From a checkpoint of a small image VAE.
Model: encoder norm layernorm, encoder patch size [8, 8], encoder width 192.
Training: soap at rate 0.003, 14000 steps, batches of 384.
Data: trained on capsule endoscopy frames (Kvasir-Capsule), 42238 training examples, 127.3 epochs.
Rows from block 6 of the encoder of a small image VAE, named by matrix and row number. Rows with one number belong to one neuron. Each number is 50 + 12 x the weight over its row's rms, rounded and kept within 0 to 99. All counts start at 0.
Before each neuron's rows are labels from the 100 images, of 14848, where the neuron reaches its largest size: "responds to" is what is common among them. Only what is clearly more common there than usual is listed. The data: capsule endoscopy frames (Kvasir-Capsule). In brackets: how many of the 100.
# gate: MLP gate (encoder.blocks.6.mlp.gate.weight, 384x192), inputs 0-95
# fc1: MLP up (encoder.blocks.6.mlp.fc1.weight, 384x192), inputs 0-95
# fc2: MLP down (encoder.blocks.6.mlp.fc2.weight, 192x384, transposed), outputs 0-95

responds to: finding: ileocecal valve (69)
gate.247:54 32 66 60 43 70 35 50 49 39 80 55 56 61 34 62 58 56 27 40 65 47 63 37 40 67 48 53 52 48 47 54 77 45 46 37 52 63 39 66 57 24 39 54 60 51 50 50 59 58 52 58 49 53 30 58 53 57 55 44 47 72 35 37 40 30 24 60 79 49 58 60 42 32 61 55 61 44 55 46 40 49 39 56 51 49 65 46 40 26 38 37 38 41 62 48
fc1.247:46 46 40 48 64 62 80 68 51 58 40 49 44 51 57 23 55 43 44 74 35 62 61 67 61 26 54 50 57 41 67 49 55 54 51 65 43 51 72 48 37 38 29 43 60 47 53 59 47 51 44 61 29 49 54 49 27 39 31 49 58 22 46 46 48 73 71 56 55 33 43 49 50 55 53 50 51 69 53 45 61 70 65 47 83 48 29 54 40 58 44 47 48 43 62 60
fc2.247:49 56 65 70 44 78 42 67 53 40 44 50 47 53 55 57 28 54 53 58 33 73 40 58 51 35 36 52 45 42 51 50 56 48 54 59 18 54 38 53 71 33 31 43 47 55 43 42 50 43 66 53 57 41 59 58 47 47 49 43 59 39 28 44 49 47 57 70 77 52 64 25 46 53 46 52 58 49 58 32 58 59 34 42 71 41 43 39 42 27 46 48 59 34 63 43

responds to: finding: ileocecal valve (27)
gate.225:50 38 46 64 49 74 28 51 52 30 51 60 40 33 47 41 73 51 70 58 45 56 54 22 54 54 43 46 49 55 65 49 59 66 75 56 60 43 49 50 62 37 46 44 57 58 42 39 54 64 49 53 56 58 66 50 55 50 54 49 36 52 46 43 62 51 49 47 55 43 60 63 33 57 36 60 42 53 23 58 45 46 51 40 43 52 38 70 36 24 59 53 55 66 51 43
fc1.225:54 50 51 59 48 30 66 57 51 45 68 46 59 42 50 65 34 27 52 42 52 51 44 68 52 66 55 66 72 55 50 53 29 41 16 70 43 67 49 53 46 57 58 42 44 58 44 50 50 53 44 72 45 18 53 49 50 47 56 44 56 52 50 54 50 58 49 51 71 68 42 21 53 47 40 45 51 49 70 38 43 41 23 50 45 45 47 50 74 55 56 45 67 50 54 44
fc2.225:64 39 39 66 63 58 45 40 55 42 51 57 55 46 58 50 48 52 75 57 36 63 50 46 71 52 32 56 67 50 53 50 50 52 56 64 70 70 49 52 51 51 47 48 65 58 21 36 53 67 41 66 52 49 48 51 64 30 47 62 50 58 57 45 41 53 68 58 48 38 57 55 41 45 40 71 49 60 38 65 48 40 57 48 31 55 52 67 46 50 62 59 60 65 44 42

responds to: finding: ileocecal valve (51)
gate.292:48 46 58 59 42 38 61 29 39 74 59 33 61 42 66 26 46 53 47 52 57 61 51 64 46 66 26 54 51 36 53 57 49 55 48 34 52 50 42 29 79 32 48 52 48 60 39 57 61 41 45 63 43 48 37 45 38 39 28 50 32 51 57 28 39 49 40 45 55 71 38 51 48 42 72 34 51 44 49 63 50 57 50 58 53 49 50 50 26 55 57 49 66 61 43 50
fc1.292:49 52 58 38 51 37 61 62 47 56 38 40 61 41 59 49 66 35 46 50 54 51 57 55 41 33 77 76 64 53 41 48 35 53 54 48 50 50 55 54 34 67 36 55 42 54 70 36 59 52 51 69 65 45 63 65 31 31 37 58 27 52 45 22 48 44 60 38 64 46 84 61 58 47 51 46 49 43 48 43 48 59 31 65 38 45 38 40 48 78 70 59 49 42 53 36
fc2.292:35 48 53 54 53 41 48 22 35 55 54 40 63 47 39 26 68 28 46 55 45 59 44 43 59 54 45 64 50 48 50 52 49 41 51 38 47 57 38 26 59 36 68 50 50 50 31 56 46 31 49 44 65 46 47 58 23 54 57 72 44 57 53 53 75 53 69 54 48 62 22 48 36 38 30 38 43 54 60 32 58 47 71 59 51 49 57 55 54 40 43 51 54 47 37 30

responds to: finding: pylorus (31)
gate.326:60 56 41 56 40 53 57 28 46 67 48 33 50 38 37 65 50 38 47 51 47 37 60 42 46 48 35 43 75 51 49 51 50 46 40 61 38 53 59 38 59 41 35 75 50 25 47 46 46 47 50 67 44 22 55 60 43 21 40 32 58 44 53 62 22 56 39 58 59 60 49 43 43 59 39 50 33 54 60 12 49 84 44 38 51 34 62 50 53 51 53 43 45 55 39 38
fc1.326:34 49 36 58 60 48 54 61 52 62 22 53 61 70 55 45 45 48 55 54 56 54 32 42 57 50 79 41 18 49 50 35 44 53 32 41 74 38 56 45 62 29 47 46 43 54 58 49 43 52 58 53 28 68 37 51 30 52 53 66 52 40 60 53 49 48 52 54 57 51 53 49 59 31 62 37 49 78 50 85 44 58 38 40 46 55 46 52 50 54 58 27 45 48 37 45
fc2.326:33 32 50 51 56 32 42 63 49 48 19 50 50 59 50 44 51 51 53 54 41 51 37 39 59 52 65 32 48 40 40 51 48 37 29 49 73 39 49 67 42 26 46 36 46 52 50 65 48 64 45 56 39 50 44 45 29 47 53 48 49 42 49 56 49 48 52 41 50 58 39 53 48 34 54 28 58 60 39 74 67 52 39 51 38 54 47 45 66 69 56 21 46 46 52 36

responds to: finding: ileocecal valve (51)
gate.113:50 51 49 39 65 28 69 56 47 52 55 47 62 63 47 48 48 51 25 61 56 43 60 59 29 48 52 47 64 18 42 60 50 67 42 47 34 70 43 27 43 50 70 40 61 74 57 66 10 44 74 44 42 45 56 68 40 53 61 40 46 34 36 47 29 52 39 56 49 48 34 52 67 47 24 55 49 52 63 51 39 65 51 49 45 29 34 47 35 52 39 50 48 48 48 50
fc1.113:36 47 52 56 49 45 49 44 47 69 53 47 19 51 41 49 72 42 42 57 36 78 63 40 51 40 39 64 47 28 74 43 52 53 38 51 55 57 41 42 50 65 60 50 49 32 74 46 59 35 55 46 41 54 55 35 55 60 42 45 52 51 56 67 71 49 47 41 34 51 54 39 44 33 38 63 68 42 40 57 76 48 54 38 28 52 40 23 51 31 59 39 55 55 35 58
fc2.113:26 55 45 55 50 48 51 30 45 66 45 47 41 55 43 34 55 44 54 41 25 61 57 45 43 33 57 56 67 47 58 55 39 68 55 51 18 65 48 10 43 76 78 41 37 43 61 54 29 33 63 66 50 53 47 48 51 45 65 54 31 64 51 53 64 36 43 33 18 42 32 34 50 47 42 57 58 56 64 40 51 48 57 65 42 30 50 24 63 47 50 29 34 68 80 27

responds to: finding: ileocecal valve (62)
gate.235:46 58 53 46 83 41 48 42 53 61 58 33 35 51 57 31 55 55 54 41 61 57 49 48 45 52 59 46 31 50 37 29 42 50 44 36 55 36 65 31 42 66 40 19 52 43 62 21 48 47 62 62 32 51 48 56 48 54 56 44 33 50 55 50 52 49 48 59 50 23 25 55 62 32 54 42 51 52 48 34 46 65 58 61 45 62 46 53 81 49 63 52 27 58 41 45
fc1.235:48 36 39 43 58 55 53 59 45 41 45 46 50 29 54 43 51 39 09 52 34 50 68 46 45 24 26 66 42 59 40 71 47 23 66 56 45 48 38 62 48 43 53 57 31 53 26 63 49 52 35 45 58 39 41 66 45 51 32 58 56 55 62 47 72 50 62 43 36 50 67 48 37 60 33 47 37 46 43 51 53 46 69 46 49 56 63 55 30 52 44 70 41 51 52 52
fc2.235:39 49 34 50 36 50 52 55 61 37 42 50 50 51 46 46 40 41 35 56 44 38 49 46 51 26 67 50 55 42 56 62 53 27 53 74 54 56 39 72 56 48 51 66 14 43 34 58 43 47 48 41 58 42 39 52 38 41 34 49 50 45 51 48 61 68 56 46 29 68 70 41 37 61 50 47 51 54 49 54 75 35 54 60 50 38 73 54 36 60 39 74 52 49 47 72

responds to: finding: pylorus (25)
gate.320:39 48 47 78 32 35 53 71 52 49 66 70 50 41 37 63 81 45 61 32 68 65 49 46 58 55 52 50 42 48 52 50 38 52 49 47 63 46 36 68 59 63 62 54 49 72 57 46 52 52 53 30 52 83 67 46 38 50 65 50 38 49 48 39 40 51 68 41 52 47 47 52 43 56 36 37 64 29 51 60 69 44 57 52 41 63 50 40 27 54 50 31 51 58 51 39
fc1.320:46 56 50 40 70 38 44 53 36 38 50 56 49 36 64 45 47 70 53 74 48 32 44 66 50 71 44 53 56 88 48 57 84 42 59 52 39 47 43 22 50 32 63 64 50 32 37 44 49 61 27 69 78 36 33 62 49 52 67 54 46 65 59 60 59 52 45 28 56 54 59 41 31 53 54 52 56 48 39 63 50 42 42 57 51 58 44 51 40 50 46 70 56 43 65 64
fc2.320:51 38 53 57 41 51 56 52 49 51 52 38 59 72 43 53 56 39 45 35 46 66 51 44 59 50 47 52 38 32 51 22 26 51 49 33 47 49 74 79 58 71 47 40 55 62 54 60 48 41 83 30 41 73 68 36 47 54 60 47 60 53 52 54 51 53 48 71 44 31 35 65 63 37 47 44 32 60 64 29 55 62 54 27 58 32 46 51 51 41 54 38 37 44 34 52

responds to: finding: pylorus (25)
gate.319:38 45 29 51 67 23 37 42 54 44 55 44 56 47 43 37 51 33 49 57 35 46 52 59 47 28 50 43 24 59 53 56 43 38 51 62 58 63 64 51 49 53 47 29 72 21 70 53 24 61 80 57 51 51 65 36 58 60 49 59 43 50 26 66 40 39 66 36 53 66 53 44 49 51 56 28 40 43 40 69 52 51 46 44 45 51 55 44 56 46 42 50 58 50 37 51
fc1.319:53 40 60 52 45 42 48 39 35 46 68 20 45 63 57 54 65 56 59 36 35 42 54 41 49 28 34 14 37 50 71 51 55 28 53 53 80 55 46 71 74 58 47 47 53 52 24 54 36 45 54 53 78 48 48 38 40 57 41 49 49 43 43 55 60 46 60 52 57 43 50 64 64 14 75 49 41 38 49 71 33 51 50 49 55 52 52 41 62 76 56 59 41 49 68 50
fc2.319:60 54 65 51 19 62 56 55 28 58 41 55 53 44 52 37 41 44 72 40 42 38 57 51 55 61 61 52 54 32 51 71 38 60 51 55 61 42 35 53 50 49 49 66 55 49 76 56 62 27 25 45 55 48 42 59 22 49 54 39 56 48 69 45 66 52 51 52 40 41 53 58 62 42 55 64 49 58 53 49 27 48 76 50 78 53 46 47 55 52 49 48 22 50 68 56

responds to: finding: pylorus (25)
gate.220:57 59 44 51 58 80 44 52 54 64 58 47 38 38 72 52 33 51 50 54 40 51 57 35 41 43 71 61 37 37 34 51 43 43 40 58 45 53 52 41 52 51 46 39 43 42 42 41 50 77 66 43 49 80 82 56 40 57 53 21 52 46 50 52 59 32 61 13 51 55 81 63 28 55 33 48 47 43 50 37 60 46 39 38 49 65 48 52 37 55 37 59 43 57 50 70
fc1.220:55 50 52 52 47 24 50 57 29 55 48 60 57 57 52 51 62 58 58 50 61 50 42 50 72 27 18 66 44 52 56 49 63 41 64 60 75 41 48 46 51 58 50 53 45 53 41 53 58 48 52 50 70 49 44 52 46 51 62 60 52 52 49 62 36 53 44 48 70 50 32 50 64 43 27 36 23 64 49 69 49 44 50 61 42 31 61 58 79 50 56 46 55 35 45 36
fc2.220:63 50 42 36 45 59 37 50 44 55 51 60 37 55 48 53 28 59 44 63 52 50 53 46 30 60 99 36 53 60 41 43 53 49 73 51 33 69 43 68 53 59 45 50 33 58 54 53 56 57 47 49 43 45 56 51 50 52 60 49 25 51 47 35 60 58 60 31 57 48 69 36 50 59 52 63 56 51 49 36 45 50 51 33 39 56 36 51 46 50 36 77 38 39 24 78

responds to: finding: ileocecal valve (25)
gate.255:54 53 55 38 45 68 52 35 42 59 34 43 55 69 58 41 40 42 45 54 43 46 55 40 66 37 51 53 44 51 78 56 67 45 84 44 56 39 50 53 53 23 35 82 45 46 41 45 57 65 38 65 40 50 46 50 60 64 56 38 43 53 53 63 57 39 48 36 42 51 56 42 32 66 57 44 34 38 39 58 49 52 45 45 65 43 70 61 55 63 52 34 30 54 52 31
fc1.255:56 48 44 56 50 59 77 46 66 46 75 48 49 54 46 48 54 62 49 50 45 57 56 37 40 53 15 42 75 56 44 42 57 45 43 68 30 46 58 37 34 53 41 45 71 45 23 61 43 18 41 68 53 54 31 46 46 29 31 39 52 47 65 10 46 51 57 61 35 31 56 51 60 54 48 69 52 39 66 47 59 46 44 43 67 45 37 33 56 38 45 42 49 49 59 38
fc2.255:55 27 57 63 30 66 51 37 57 39 46 62 52 57 52 67 36 65 47 61 47 26 55 52 44 71 23 67 53 46 62 30 41 57 48 52 48 36 85 41 52 42 33 56 51 66 46 52 50 52 52 52 52 65 43 43 52 45 47 59 68 49 82 36 63 46 24 49 48 39 42 70 58 37 49 49 54 57 52 38 48 48 36 21 43 25 51 51 34 48 68 52 74 55 50 53