config.toml
model = "image VAE"
encoder_fused_qkv = true
encoder_conv_stem = false
optimizer = "soap"
epochs = 127.3
Rows from block 3 of the encoder of a small image VAE, named by matrix and row number. Rows with one number belong to one neuron. Each number is 500 + 40 x the weight over its row's rms, rounded and kept within 0 to 999. All counts start at 0. Numbers have three digits each. After the name is the row's rms in percent of the matrix's.
After each neuron's rows are labels from the 100 images, of 14848, where the neuron reaches its largest size: "top examples" is what is common among them. Only what is clearly more common there than usual is listed. The data: capsule endoscopy frames (Kvasir-Capsule). In brackets: how many of the 100, against the usual share in percent.
# gate: MLP gate (encoder.blocks.3.mlp.gate.weight, 384x192), inputs 64-127
# fc1: MLP up (encoder.blocks.3.mlp.fc1.weight, 384x192), inputs 64-127
# fc2: MLP down (encoder.blocks.3.mlp.fc2.weight, 192x384, transposed), outputs 64-127

gate.226 107:489515475464510469502521483538539535507479532533569434534439502539478500548530531464529504511506457443537493470507482496556481465528448555515486438509540486517535584455497526576507590553460515
fc1.226 119:489520518506563486532541522531482525483581465498529530484582422507544426487490542480533503479464545502490468529580475449433609504495466435475512513498599533474499519516502480433497452487530455
fc2.226 095:462494613499512518481532492516530510549537505518529558417472468530459501446499489528501504467540569502449492542532438478483569517501453465442479492455490480580532488500555518535543432465532510
top examples: finding: pylorus (28 vs 3.4)

gate.155 115:535574466536522518515528447517466416550524465482480501499491521491514422521525441481463502580570560409503502467475514515545524487505498520450498481543517568514532522501436548487511474466465523
fc1.155 103:527505546490498519554490533464535595523412495568492500489456377439492525569470531503514482457470532527434433546509497512475547525503518475491514494500515446506585499451517527576503515528514505
fc2.155 092:507452406390442511602463470455482489502529440431545530527494504487493471514453465536520494531463498559461466455477410496497513589517461488524547409474618454568434466495592507511519494535496521
top examples: finding: ileocecal valve (28 vs 8.8)

gate.122 078:482496398463531478540490402585492547491454512543524512509503418488527510467477533520488530521508442458509459507525474448496481490501540516453476503450466513434484480499509507460535513476459499
fc1.122 107:579537443456558497495435395558486525498497513539504469474503421543506500492522498534450475544533482474510500481505500529512495459515505543449473469462547552500492501515552503407543534510453500
fc2.122 129:559548458459498521489492451616450545503502507561498524494544462561594519497462547550476494591505513530529465442487461560454531493504472555503463480448494573526470504468558550457528529437502496
top examples: finding: pylorus (27 vs 3.4)

gate.319 131:520478461466479548489498510497474533560480458577464587555491467508478482520487490423486492494512522495494482562519520537519483502529538468517529496427593494430566548476426558532514540519507476
fc1.319 094:492455551460560494387484475515463505473521460529492561566499464483457500490516595522547508528473509538524541542482591500479560467449488563430462517506507494501520508491510498527512559466547566
fc2.319 110:486464521522495533480527554407424498504510465432496542505461469483455495494485457409495487557468487473523545549575476484503508465471443454459524529534504506474540539501485457588500560474530501
top examples: finding: ileocecal valve (26 vs 8.8)

gate.6 087:501496462413539594492568507500436498566502443495479478547584483421487517501440499543488547509532480500497457518501587528460474471453505449470519501489550436480499467476401498521482459469513518
fc1.6 090:492493464499504494547457491532521431466514455532434527432465448465435537511491572503467507497498461526544448493420449500491493486523492534464505461471499419506492534498533538494462523503493509
fc2.6 082:499481438516524460479527483535472525556522445522469469478457519505525519528492504528479517534589457467395503508460510486509501503466421533521502516489492484496502532459469470508548533489468483
top examples: finding: ileocecal valve (29 vs 8.8)

gate.112 094:443525476456521482508509388496531515461626492519543529454482453496430524514477517527541512523508523492511451499517487456495491478581450447441486461465535502503502524503520550549513434501440528
fc1.112 092:507519453500537561451414464460556500500448505531527578392433457509581496518499496403484503457477504527478566575432430493537428498503510555511507490522546482567507539506535503551495511477450450
fc2.112 092:545536459517501573482503475539468495556448507546448555481467539539538551521509494410400538497505501523502492477426503460515432446517535542500488503477448478533492499480528539530506503485474486
top examples: finding: ileocecal valve (42 vs 8.8)

gate.366 067:507503491484484518521512489546499457451499525421438504526525453505492496493379572519467367466477509496502462557598509495547544523497554428513479434554487513451416485531465567533522528481562495
fc1.366 101:512502485446510401520493553469476515506510579427441543484568441483578499492519475492474528452496521467503581487492448510504472510422504491506500443458519531532478469413435489502497527459430477
fc2.366 086:462519550508488413478524546449368475493482508487507501542495533446601509566491523531504556502512478419534584528476468494482477543426502470509497478473538506411445482480566483512530415430495447
top examples: finding: ileocecal valve (29 vs 8.8)

gate.304 094:433501499500527490513568512565523503467451515510491432490501490498557519475500568480542481545441548544463464534483486511598458460487570551526518488532430515490485495495521463528580430506500534
fc1.304 114:502470491506534458492522478487481495495508485490491532419480566529437457455528551475537547500496500477509545471455372494545499555505479544507447480502517559489507459436463489519485509562409557
fc2.304 102:482491532506472491521462526452466560484543436508482549405459597469540490448591497549526505519513486451552491516495428480499489495446480471431480492508458554497425471440443504497459474499506516
top examples: finding: reduced mucosal view (26 vs 6.2)

gate.141 065:470426481541497518509512491527526528539377487516454501506488556464466476495565478484501496505443457448466487528552553559528515487442424500468507502465429469481432537501557503475488523597489503
fc1.141 085:455414505559512476503552498534431526523500499439486548485480506538516413441518508492537534537413548517563519492556507535501480482502508575458488481491543513462403487486526441496515505574471481
fc2.141 092:558567579492465499469490537489461380492482547478498506501485572496488382502482518494475560524507490499505562564499542587483474483533480490630513546525506495515479521609448526513443494523550439
top examples: finding: foreign body (33 vs 1.6)

gate.25 114:465473470486462592444558524495516511534504498469487538405517472500489500528508504475469546502527470571501528494483429534512515506531475523495514517481531481460377507485409557440568507553552487
fc1.25 105:539437376555481578517540503466536563486489538516491534442468512487511522521423558490473560479551443521585441462494423520559470552467492503521474523490489506517503459501413485493582496476554487
fc2.25 105:536549496552540496482533508544463556523476455501514497455532546494437596422484437511475490506495520484499483465451559442495504513504429533456540423509503473547511595552539538488445532492460541
top examples: finding: ileocecal valve (36 vs 8.8)

gate.154 084:488512517532496535513522503522464503456478494497497485421494469508549452489481440532501484498507544471481526539566489522576509525532481631546575566514492474402464481560512558472475565541456448
fc1.154 115:454520552498433512438488461498508494546468536520500510513469575505501529506501463551485442518574544504509539468499518489522452406496494497485444486529449476581473491445444494552506466498534534
fc2.154 089:405451511490499541557499492522493536467544459500500502481479507516496578479572574498464492500427441467460514502551479509516467474574515490528491460464517638422523528475510498431531529553513483
top examples: finding: pylorus (28 vs 3.4)

gate.129 064:503510413406507540499505507450495507504529498531456511474460450505546491531477571499470539477519435459453519457546549490486524467511574551449545429537540490515538500502529464562560514455513484
fc1.129 113:478512400558468505496444493489503517565495434534494570490529465496489556499473546558514498507518538529511473503463495505507531542509517578527523494515509501490438488530602494421500533394572519
fc2.129 108:432501418481463504454501502555505508508473484599449553515505505491508524495496600527578473454523525528523433529378520506525479552510499499527491475462510494508451505538543472443498509381527513
top examples: finding: foreign body (36 vs 1.6)

gate.224 113:513508441424455491453435451583536550587474453547489497527472502496485535553488495498529521558565505483522496534438549469501502462535497559538512475455456516519513501471551502442523452424456513
fc1.224 108:513469429555468519488483486460476587522416540448515492530497527483497504455483505561536479524567484430472453456418521525518428497501478558521540442491496498503507507447561498535515551530413515
fc2.224 089:509512471468483558484433532478526554526469420542490478500499503499495473526538547470499443554454570505512491557547483480434450496506505503453498572524547509533448456483543505491515493504566496
top examples: finding: pylorus (35 vs 3.4); finding: blood fresh (29 vs 0.9)

gate.178 090:575512467490504498491467541503534473513540531510452475450495445520503448534421539479506503444526518466525497481501558500544500509457498533465569505460558491510492536439571558507513512461457534
fc1.178 115:503535511517500487546539477520433483521483501498499622481551497503401406486497467471457490427567510512497474499572498506475519537455469502587501515517522529521508462535423460524491479544469510
fc2.178 088:534477503511491472491488480527438497504503524525438492452415499492550485369463489498497468531409515463494456494561496543516483532450425502588541534572546524389486529512520562511521446500555455
top examples: finding: blood fresh (31 vs 0.9)

gate.205 070:550505556557465507531524419578442563480501443517455504526494481524457519532512464516523538448498530574509471546461508530503503467570467476544510463546469491449477470454504500457494513486499538
fc1.205 064:469496465510510566535545517483551492498495528452510482501435420524513493421500525517570498514558544497480444499535503466434489492637544492501523477579502578454511644480595522513500560441542539
fc2.205 082:457464488501453528398503529513523506516514456501466504501471484434515432494499488500517453465511459464533583556502538490520432531526489477501572497525504521493557475506562469446470492502480466
top examples: finding: pylorus (29 vs 3.4)

gate.202 082:507531448549432487496473524489499573560429525455515557468508455538486537510483508514516475491550464518492490508474631526518421545499495504503570427475443503485526502538473528507490515441472507
fc1.202 097:557579453504460537463477532467519488529493459439530501522532474469445445482481518400529499520495516458501502484488461547443524455484536462481513435449496480488476494442445428521513556528495493
fc2.202 083:480475526542575528460436478507512464512504532511490529484553507517452503472559429499504486493478533426451488564454481498435593513575463587534481515541534511471494438491571488456511539528555437
top examples: finding: pylorus (29 vs 3.4)

gate.303 073:503504526525520441437521490517506521483542435533512484472504445568536512498475538533480559511474526481491570492456511548528532544508583544535476476567526600546548572451480428487443520521461500
fc1.303 092:555457536455544527479523434518463459436536458466498503563496474483484513393479499503490539474461504525499525434469580540504565446432580470394493502473491557498502490499438462499465497514544538
fc2.303 093:457427516505451505386547490537498502436418442454485489535489506488451491406500499472493498492469508460502528452483557567463561506433527438476490513461464558472453507536497512440524429438540456
top examples: finding: ileocecal valve (52 vs 8.8)

gate.36 076:516447557484468421531493470491475512557463430445497496504481527513505551533518448527527507471504419464501423466506462508496451483499544573509540502494504446516449465514478498530489454506449500
fc1.36 082:499500489491523505564534470467504498523497444463497431484499419505499412471552545513509515502520458407499529513455536467450517467523492534538445510495453642448503505465511502498483465433492501
fc2.36 082:498470442514479500507509466516532532486494546485532439490535493501512583467504458600484518466488504489427474458540478424512539497555416444439521499499567503531452486562513496498561455515463539
top examples: finding: ileocecal valve (80 vs 8.8)

gate.227 075:519476562511507524524491379555488467512538510540518497502514477448467549518512497565484471493516428510534533447518549487520521433629609535418562485484507492468491457554486507542527550455478519
fc1.227 072:474585560494471489509537498445501467531506506419526465500557565564479470532470511482478401492529524428564436538498503492492474412528512492405512484520529491500499496526504468578486459410483471
fc2.227 082:544501501541503518505442451501483476505412545518548423476513566573477501502547506487489444451499442505443460542514576401509456471522565456576499517444471437466497505457453573457496436576449475
top examples: finding: blood fresh (29 vs 0.9)

gate.376 092:384502435502460529561529482475543528506530549588573487419532447492499483506433506536495583464507505512591506491507555541515500550519472519482454513450531472431516525508436548513496474521450424
fc1.376 085:452505476468472526484477470500499485493545527523520475403481485524552489497474519502473561510498566561600514508509535561547531570495497519477459494418534502482482555515479527499456469494492431
fc2.376 095:546477520472578491474501490508450525466519459486463504564468508454496531466502472473466466451519505456452504450475439477509467535455519504477588501508502464523492475471508449551594539486547534
top examples: finding: ileocecal valve (31 vs 8.8)

gate.187 090:522452463406488493537494509497492535522498473626536549467512431556539527509455463505560524480492496536577501476484505493454512523520514476523546434484578543486541496511473524442557436418512514
fc1.187 068:479513545508492470585508466482396473497465477548556535436533474496460479435514545498445482534484481492480460546536495516490515499488501444511515599497507555519444491557450553466485449480589441
fc2.187 072:464486526528527490474460471551527520502502538510536546501518499456443466504502521481495507554473509463480497591505488456472491548546497532575498573470502549449531504499499459561474525512632478
top examples: finding: pylorus (26 vs 3.4)

gate.48 098:497491497519473517494593503512522518539472394503468456522448510491494486527489468451512543417439432553498499509517615393528496532445513499501460438435505479467500481547476442479499482489501461
fc1.48 102:437503565624541529507509463521529443517516528538533484532499519463486495423537465506472458491527501582445438492514465506489518472576489508476477530478457470449504511582568473491519574539565483
fc2.48 108:492420513465560455521542470466541455532552556504474493494481456498443541471482491520505486477422479557496479440526542498417535472486481499431542488489575459530468442526441477464462517511503480
top examples: finding: ileocecal valve (33 vs 8.8)

gate.377 109:541432429479497442459474419478517560481507497501395538509473470468498486487467440454478475499476489567551521496466564482565518483576505525457523524521492473429532479498474528470550424514470513
fc1.377 085:576440539495487519518443504561537498526504515507422493543362606439475423496497492460531536501492482502489507493501466513573498501510496497498492543514536516518547447535523573483516471492489450
fc2.377 091:518460548499563452540444529493552487491499511521475529551468564467553549530508554451556588476555505487466536480510516531523526494486481547503444504551507473514496498592539504512479561489498517
top examples: finding: ileocecal valve (35 vs 8.8); finding: pylorus (30 vs 3.4)

gate.23 084:468608483465507532458503535512511510537527480513518453537493496517476533513544533471529546535515481408510517545579555554485498470484499481473497495390555470492490466504441464513501495615465474
fc1.23 091:582523473564495564505423459487456470479525554468497546522526608530521521445459466546410453492464429539570550454446513463477476556493496558509568504620423499516502443540490443440516482460499518
fc2.23 101:591515423512511532518473414462475507517477537454518593499595512479490546432521461447453463510499510551566529464402498473500500495528539539544542464621478545496530500506487486468456460462498524
top examples: finding: ileocecal valve (41 vs 8.8)

gate.311 170:448487444500464436603515558502521502521547528539456503507378522449508507480533532498565501522554513374497450491491548433521540531533452461543504508499524475498503483488520457533486530564480481
fc1.311 169:439542464506502427531506558474540474527522552512472528492382552475571508459520538489574466513512535374507463506590544448508565548499493460587528507509546505498476527494513470528500518532444517
fc2.311 062:456523625491544543397516616444505505394499549429557445546534516468563495496425514459499462481418474483439596573484491540490451464471510499479483479490485474451449475500495543542509449456495512
top examples: finding: ileocecal valve (57 vs 8.8)

gate.286 121:476521493495500437431483566492501564453472445464447449537535482494555499500472497515480470559548444481516528437463499523601529511514459452535489612550498552515469432503561457428587549429562488
fc1.286 116:503503498503473447530543540494480532476505583533484504494541403528546480590510457544501426503525518488456449500548508529506487464477495458478462540447489472497506542483537538552509586485510515
fc2.286 129:453482487504459455437507563488537547495512506475499434516495426471529465592499500523511554521507510457585470558438482466493495524474457547507515499484533518511515499510552462499626529469507429
top examples: finding: ileocecal valve (27 vs 8.8)

gate.148 069:523522550508515361470480471423534573616469433600512530488546493555491528458489498524475512570470461484510559436501480492511530566561551493453427506496496585469549535488494582513444584532511522
fc1.148 096:490508514554599401476491480500526559538484473473516550574513501416463533469509514516480487531539473500570552478503462495541577533563498493501433510486458503543612489578399563461501504522497483
fc2.148 099:519448475482464613530482484583500444519442515482445478478504496477523536479509558507478468542465499514472480533562573525469410475510526507546476511447595510501453492503506498472542537489485503
top examples: finding: pylorus (26 vs 3.4)

gate.12 097:492501510469525426477508534539569454423386508504494571521509557533477524501516448495491496507509507565554374472523522512481509561539425451569529491522472506541474468453568518448501510476537504
fc1.12 078:482492463508453500480526552467496514491403494486517563564459512503517478448473491491438516526536534479485519515515505496445476543545499406520458478571461476582558490500486476467513499518457531
fc2.12 179:484478498550466558524487469527462507510560486528516413502536455480523507480494550513474472476505464402433600506456481470481579484468522527451497512544541516443497548501428504612545494490535489
top examples: finding: ileocecal valve (42 vs 8.8)

gate.342 101:490470452511522491563509521448492560499493552478479484501608468477503514572472481487480501448456449455527533440540588515560602480499508484520481494434521545464485519565525478546503466459501537
fc1.342 094:469521475484564553507506549554532438463555448491468494438470455520434426435522504545536515446504520539496442496488549542519483491563518500463523514628502474464433500540582483472497505483440546
fc2.342 095:513450541462523507525549486503448506506516507543553558396489440488513496518557521492523465430523561507531433470493515522588573434452531475493523526534461448478529470485451488520498530485498551
top examples: finding: ileocecal valve (31 vs 8.8)

gate.81 076:476526533523474486547483497507439513453496492493462511504551504525468565521454511456517490505513486486538451523479524506549381490530508522495596528489553407447495514517513426529509443499500472
fc1.81 089:508426520489453467531350562523497520592502411443492495539477494501427452514512563468508531533534513532545510511476421499495478482487554549468464444468495500510495531534486507509451462444485521
fc2.81 086:559442515510553462487474501500384510469507533503515488439444507364526507495501490597400530477498456509487472536569462527425512493523538515430507536477511589525475488473500529493480492507523488
top examples: finding: ileocecal valve (55 vs 8.8)

gate.158 127:502497518543546445554509482509519523497490491495503513466504479445535512432488529557490483536579504411524432499478578496519474436511630498509481427347413499476503536506491502446526480517571470
fc1.158 115:471514455556484555484509450542493496603482492542567483545479550509432507447483430487488403496499518539544414524498435512466558511661529499548539549576470522452483498590553432511515473495508522
fc2.158 100:494559467488553573483482467530459513523538453508461482499495538605498522507553463489439466509481448540482510496525487491423550535568444526558593489601510530492506441491526457589530490456506488
top examples: finding: ileocecal valve (29 vs 8.8)

gate.355 096:468543503491522437466564454555534451509533462493476490514514520486532618514532485492532519479506400503512504524521539575497619443489474542467471482510498576470500528490535478490494571502438554
fc1.355 098:533444502459511520547473524504458471494486448438510520540489465475457535484469518459453577550489576515503509525523449509496427552530569519418478545435504506438525485530450501504470436523535514
fc2.355 086:450512497408527498515402501555499525469498504555483499605382505511537502429515447454501502531536516496484539456439501487533504494483509497465521508455465527430478493486508563501549480518472551
top examples: finding: pylorus (31 vs 3.4)

gate.329 097:514497455476390521456483377520501527492483514542526548516511445487464527423517473444571453507501476485478475426463527505545566487508437507504537553585490490473551464544599482504546499449432507
fc1.329 089:466458528477416475373443522505389483519510486535524537486553508466499447524542482494556615503433402432472574405501501589516575498499480543531472499514514514502490436521506481438508509414441525
fc2.329 078:509445507532596485512492486428536485536477523490467436459631493524536352506500570433494553487454460509456526490533470592535469518565515532516426469465545529484530544524466535476509495581500482
top examples: finding: ileocecal valve (36 vs 8.8)

gate.277 071:501515454510502522524528408448521455543464509513538477522506517526504464468527533497489394525491447500514487437477482490441421502441492518501514528512500495497448455486502471565482503448497487
fc1.277 093:514536490486515491575443507543495473493553517549412544495586519516472414493512492537555428537466508501461468506493543526510480419484480448516512581545488443553455507483502497540499480532587538
fc2.277 089:520443489523483501524520465472560479496506542476480345515511501524566510449519527510488482501432479504466555499477617517505462568565460464528498440500584491501564514529473477412483453500523494
top examples: finding: ileocecal valve (60 vs 8.8)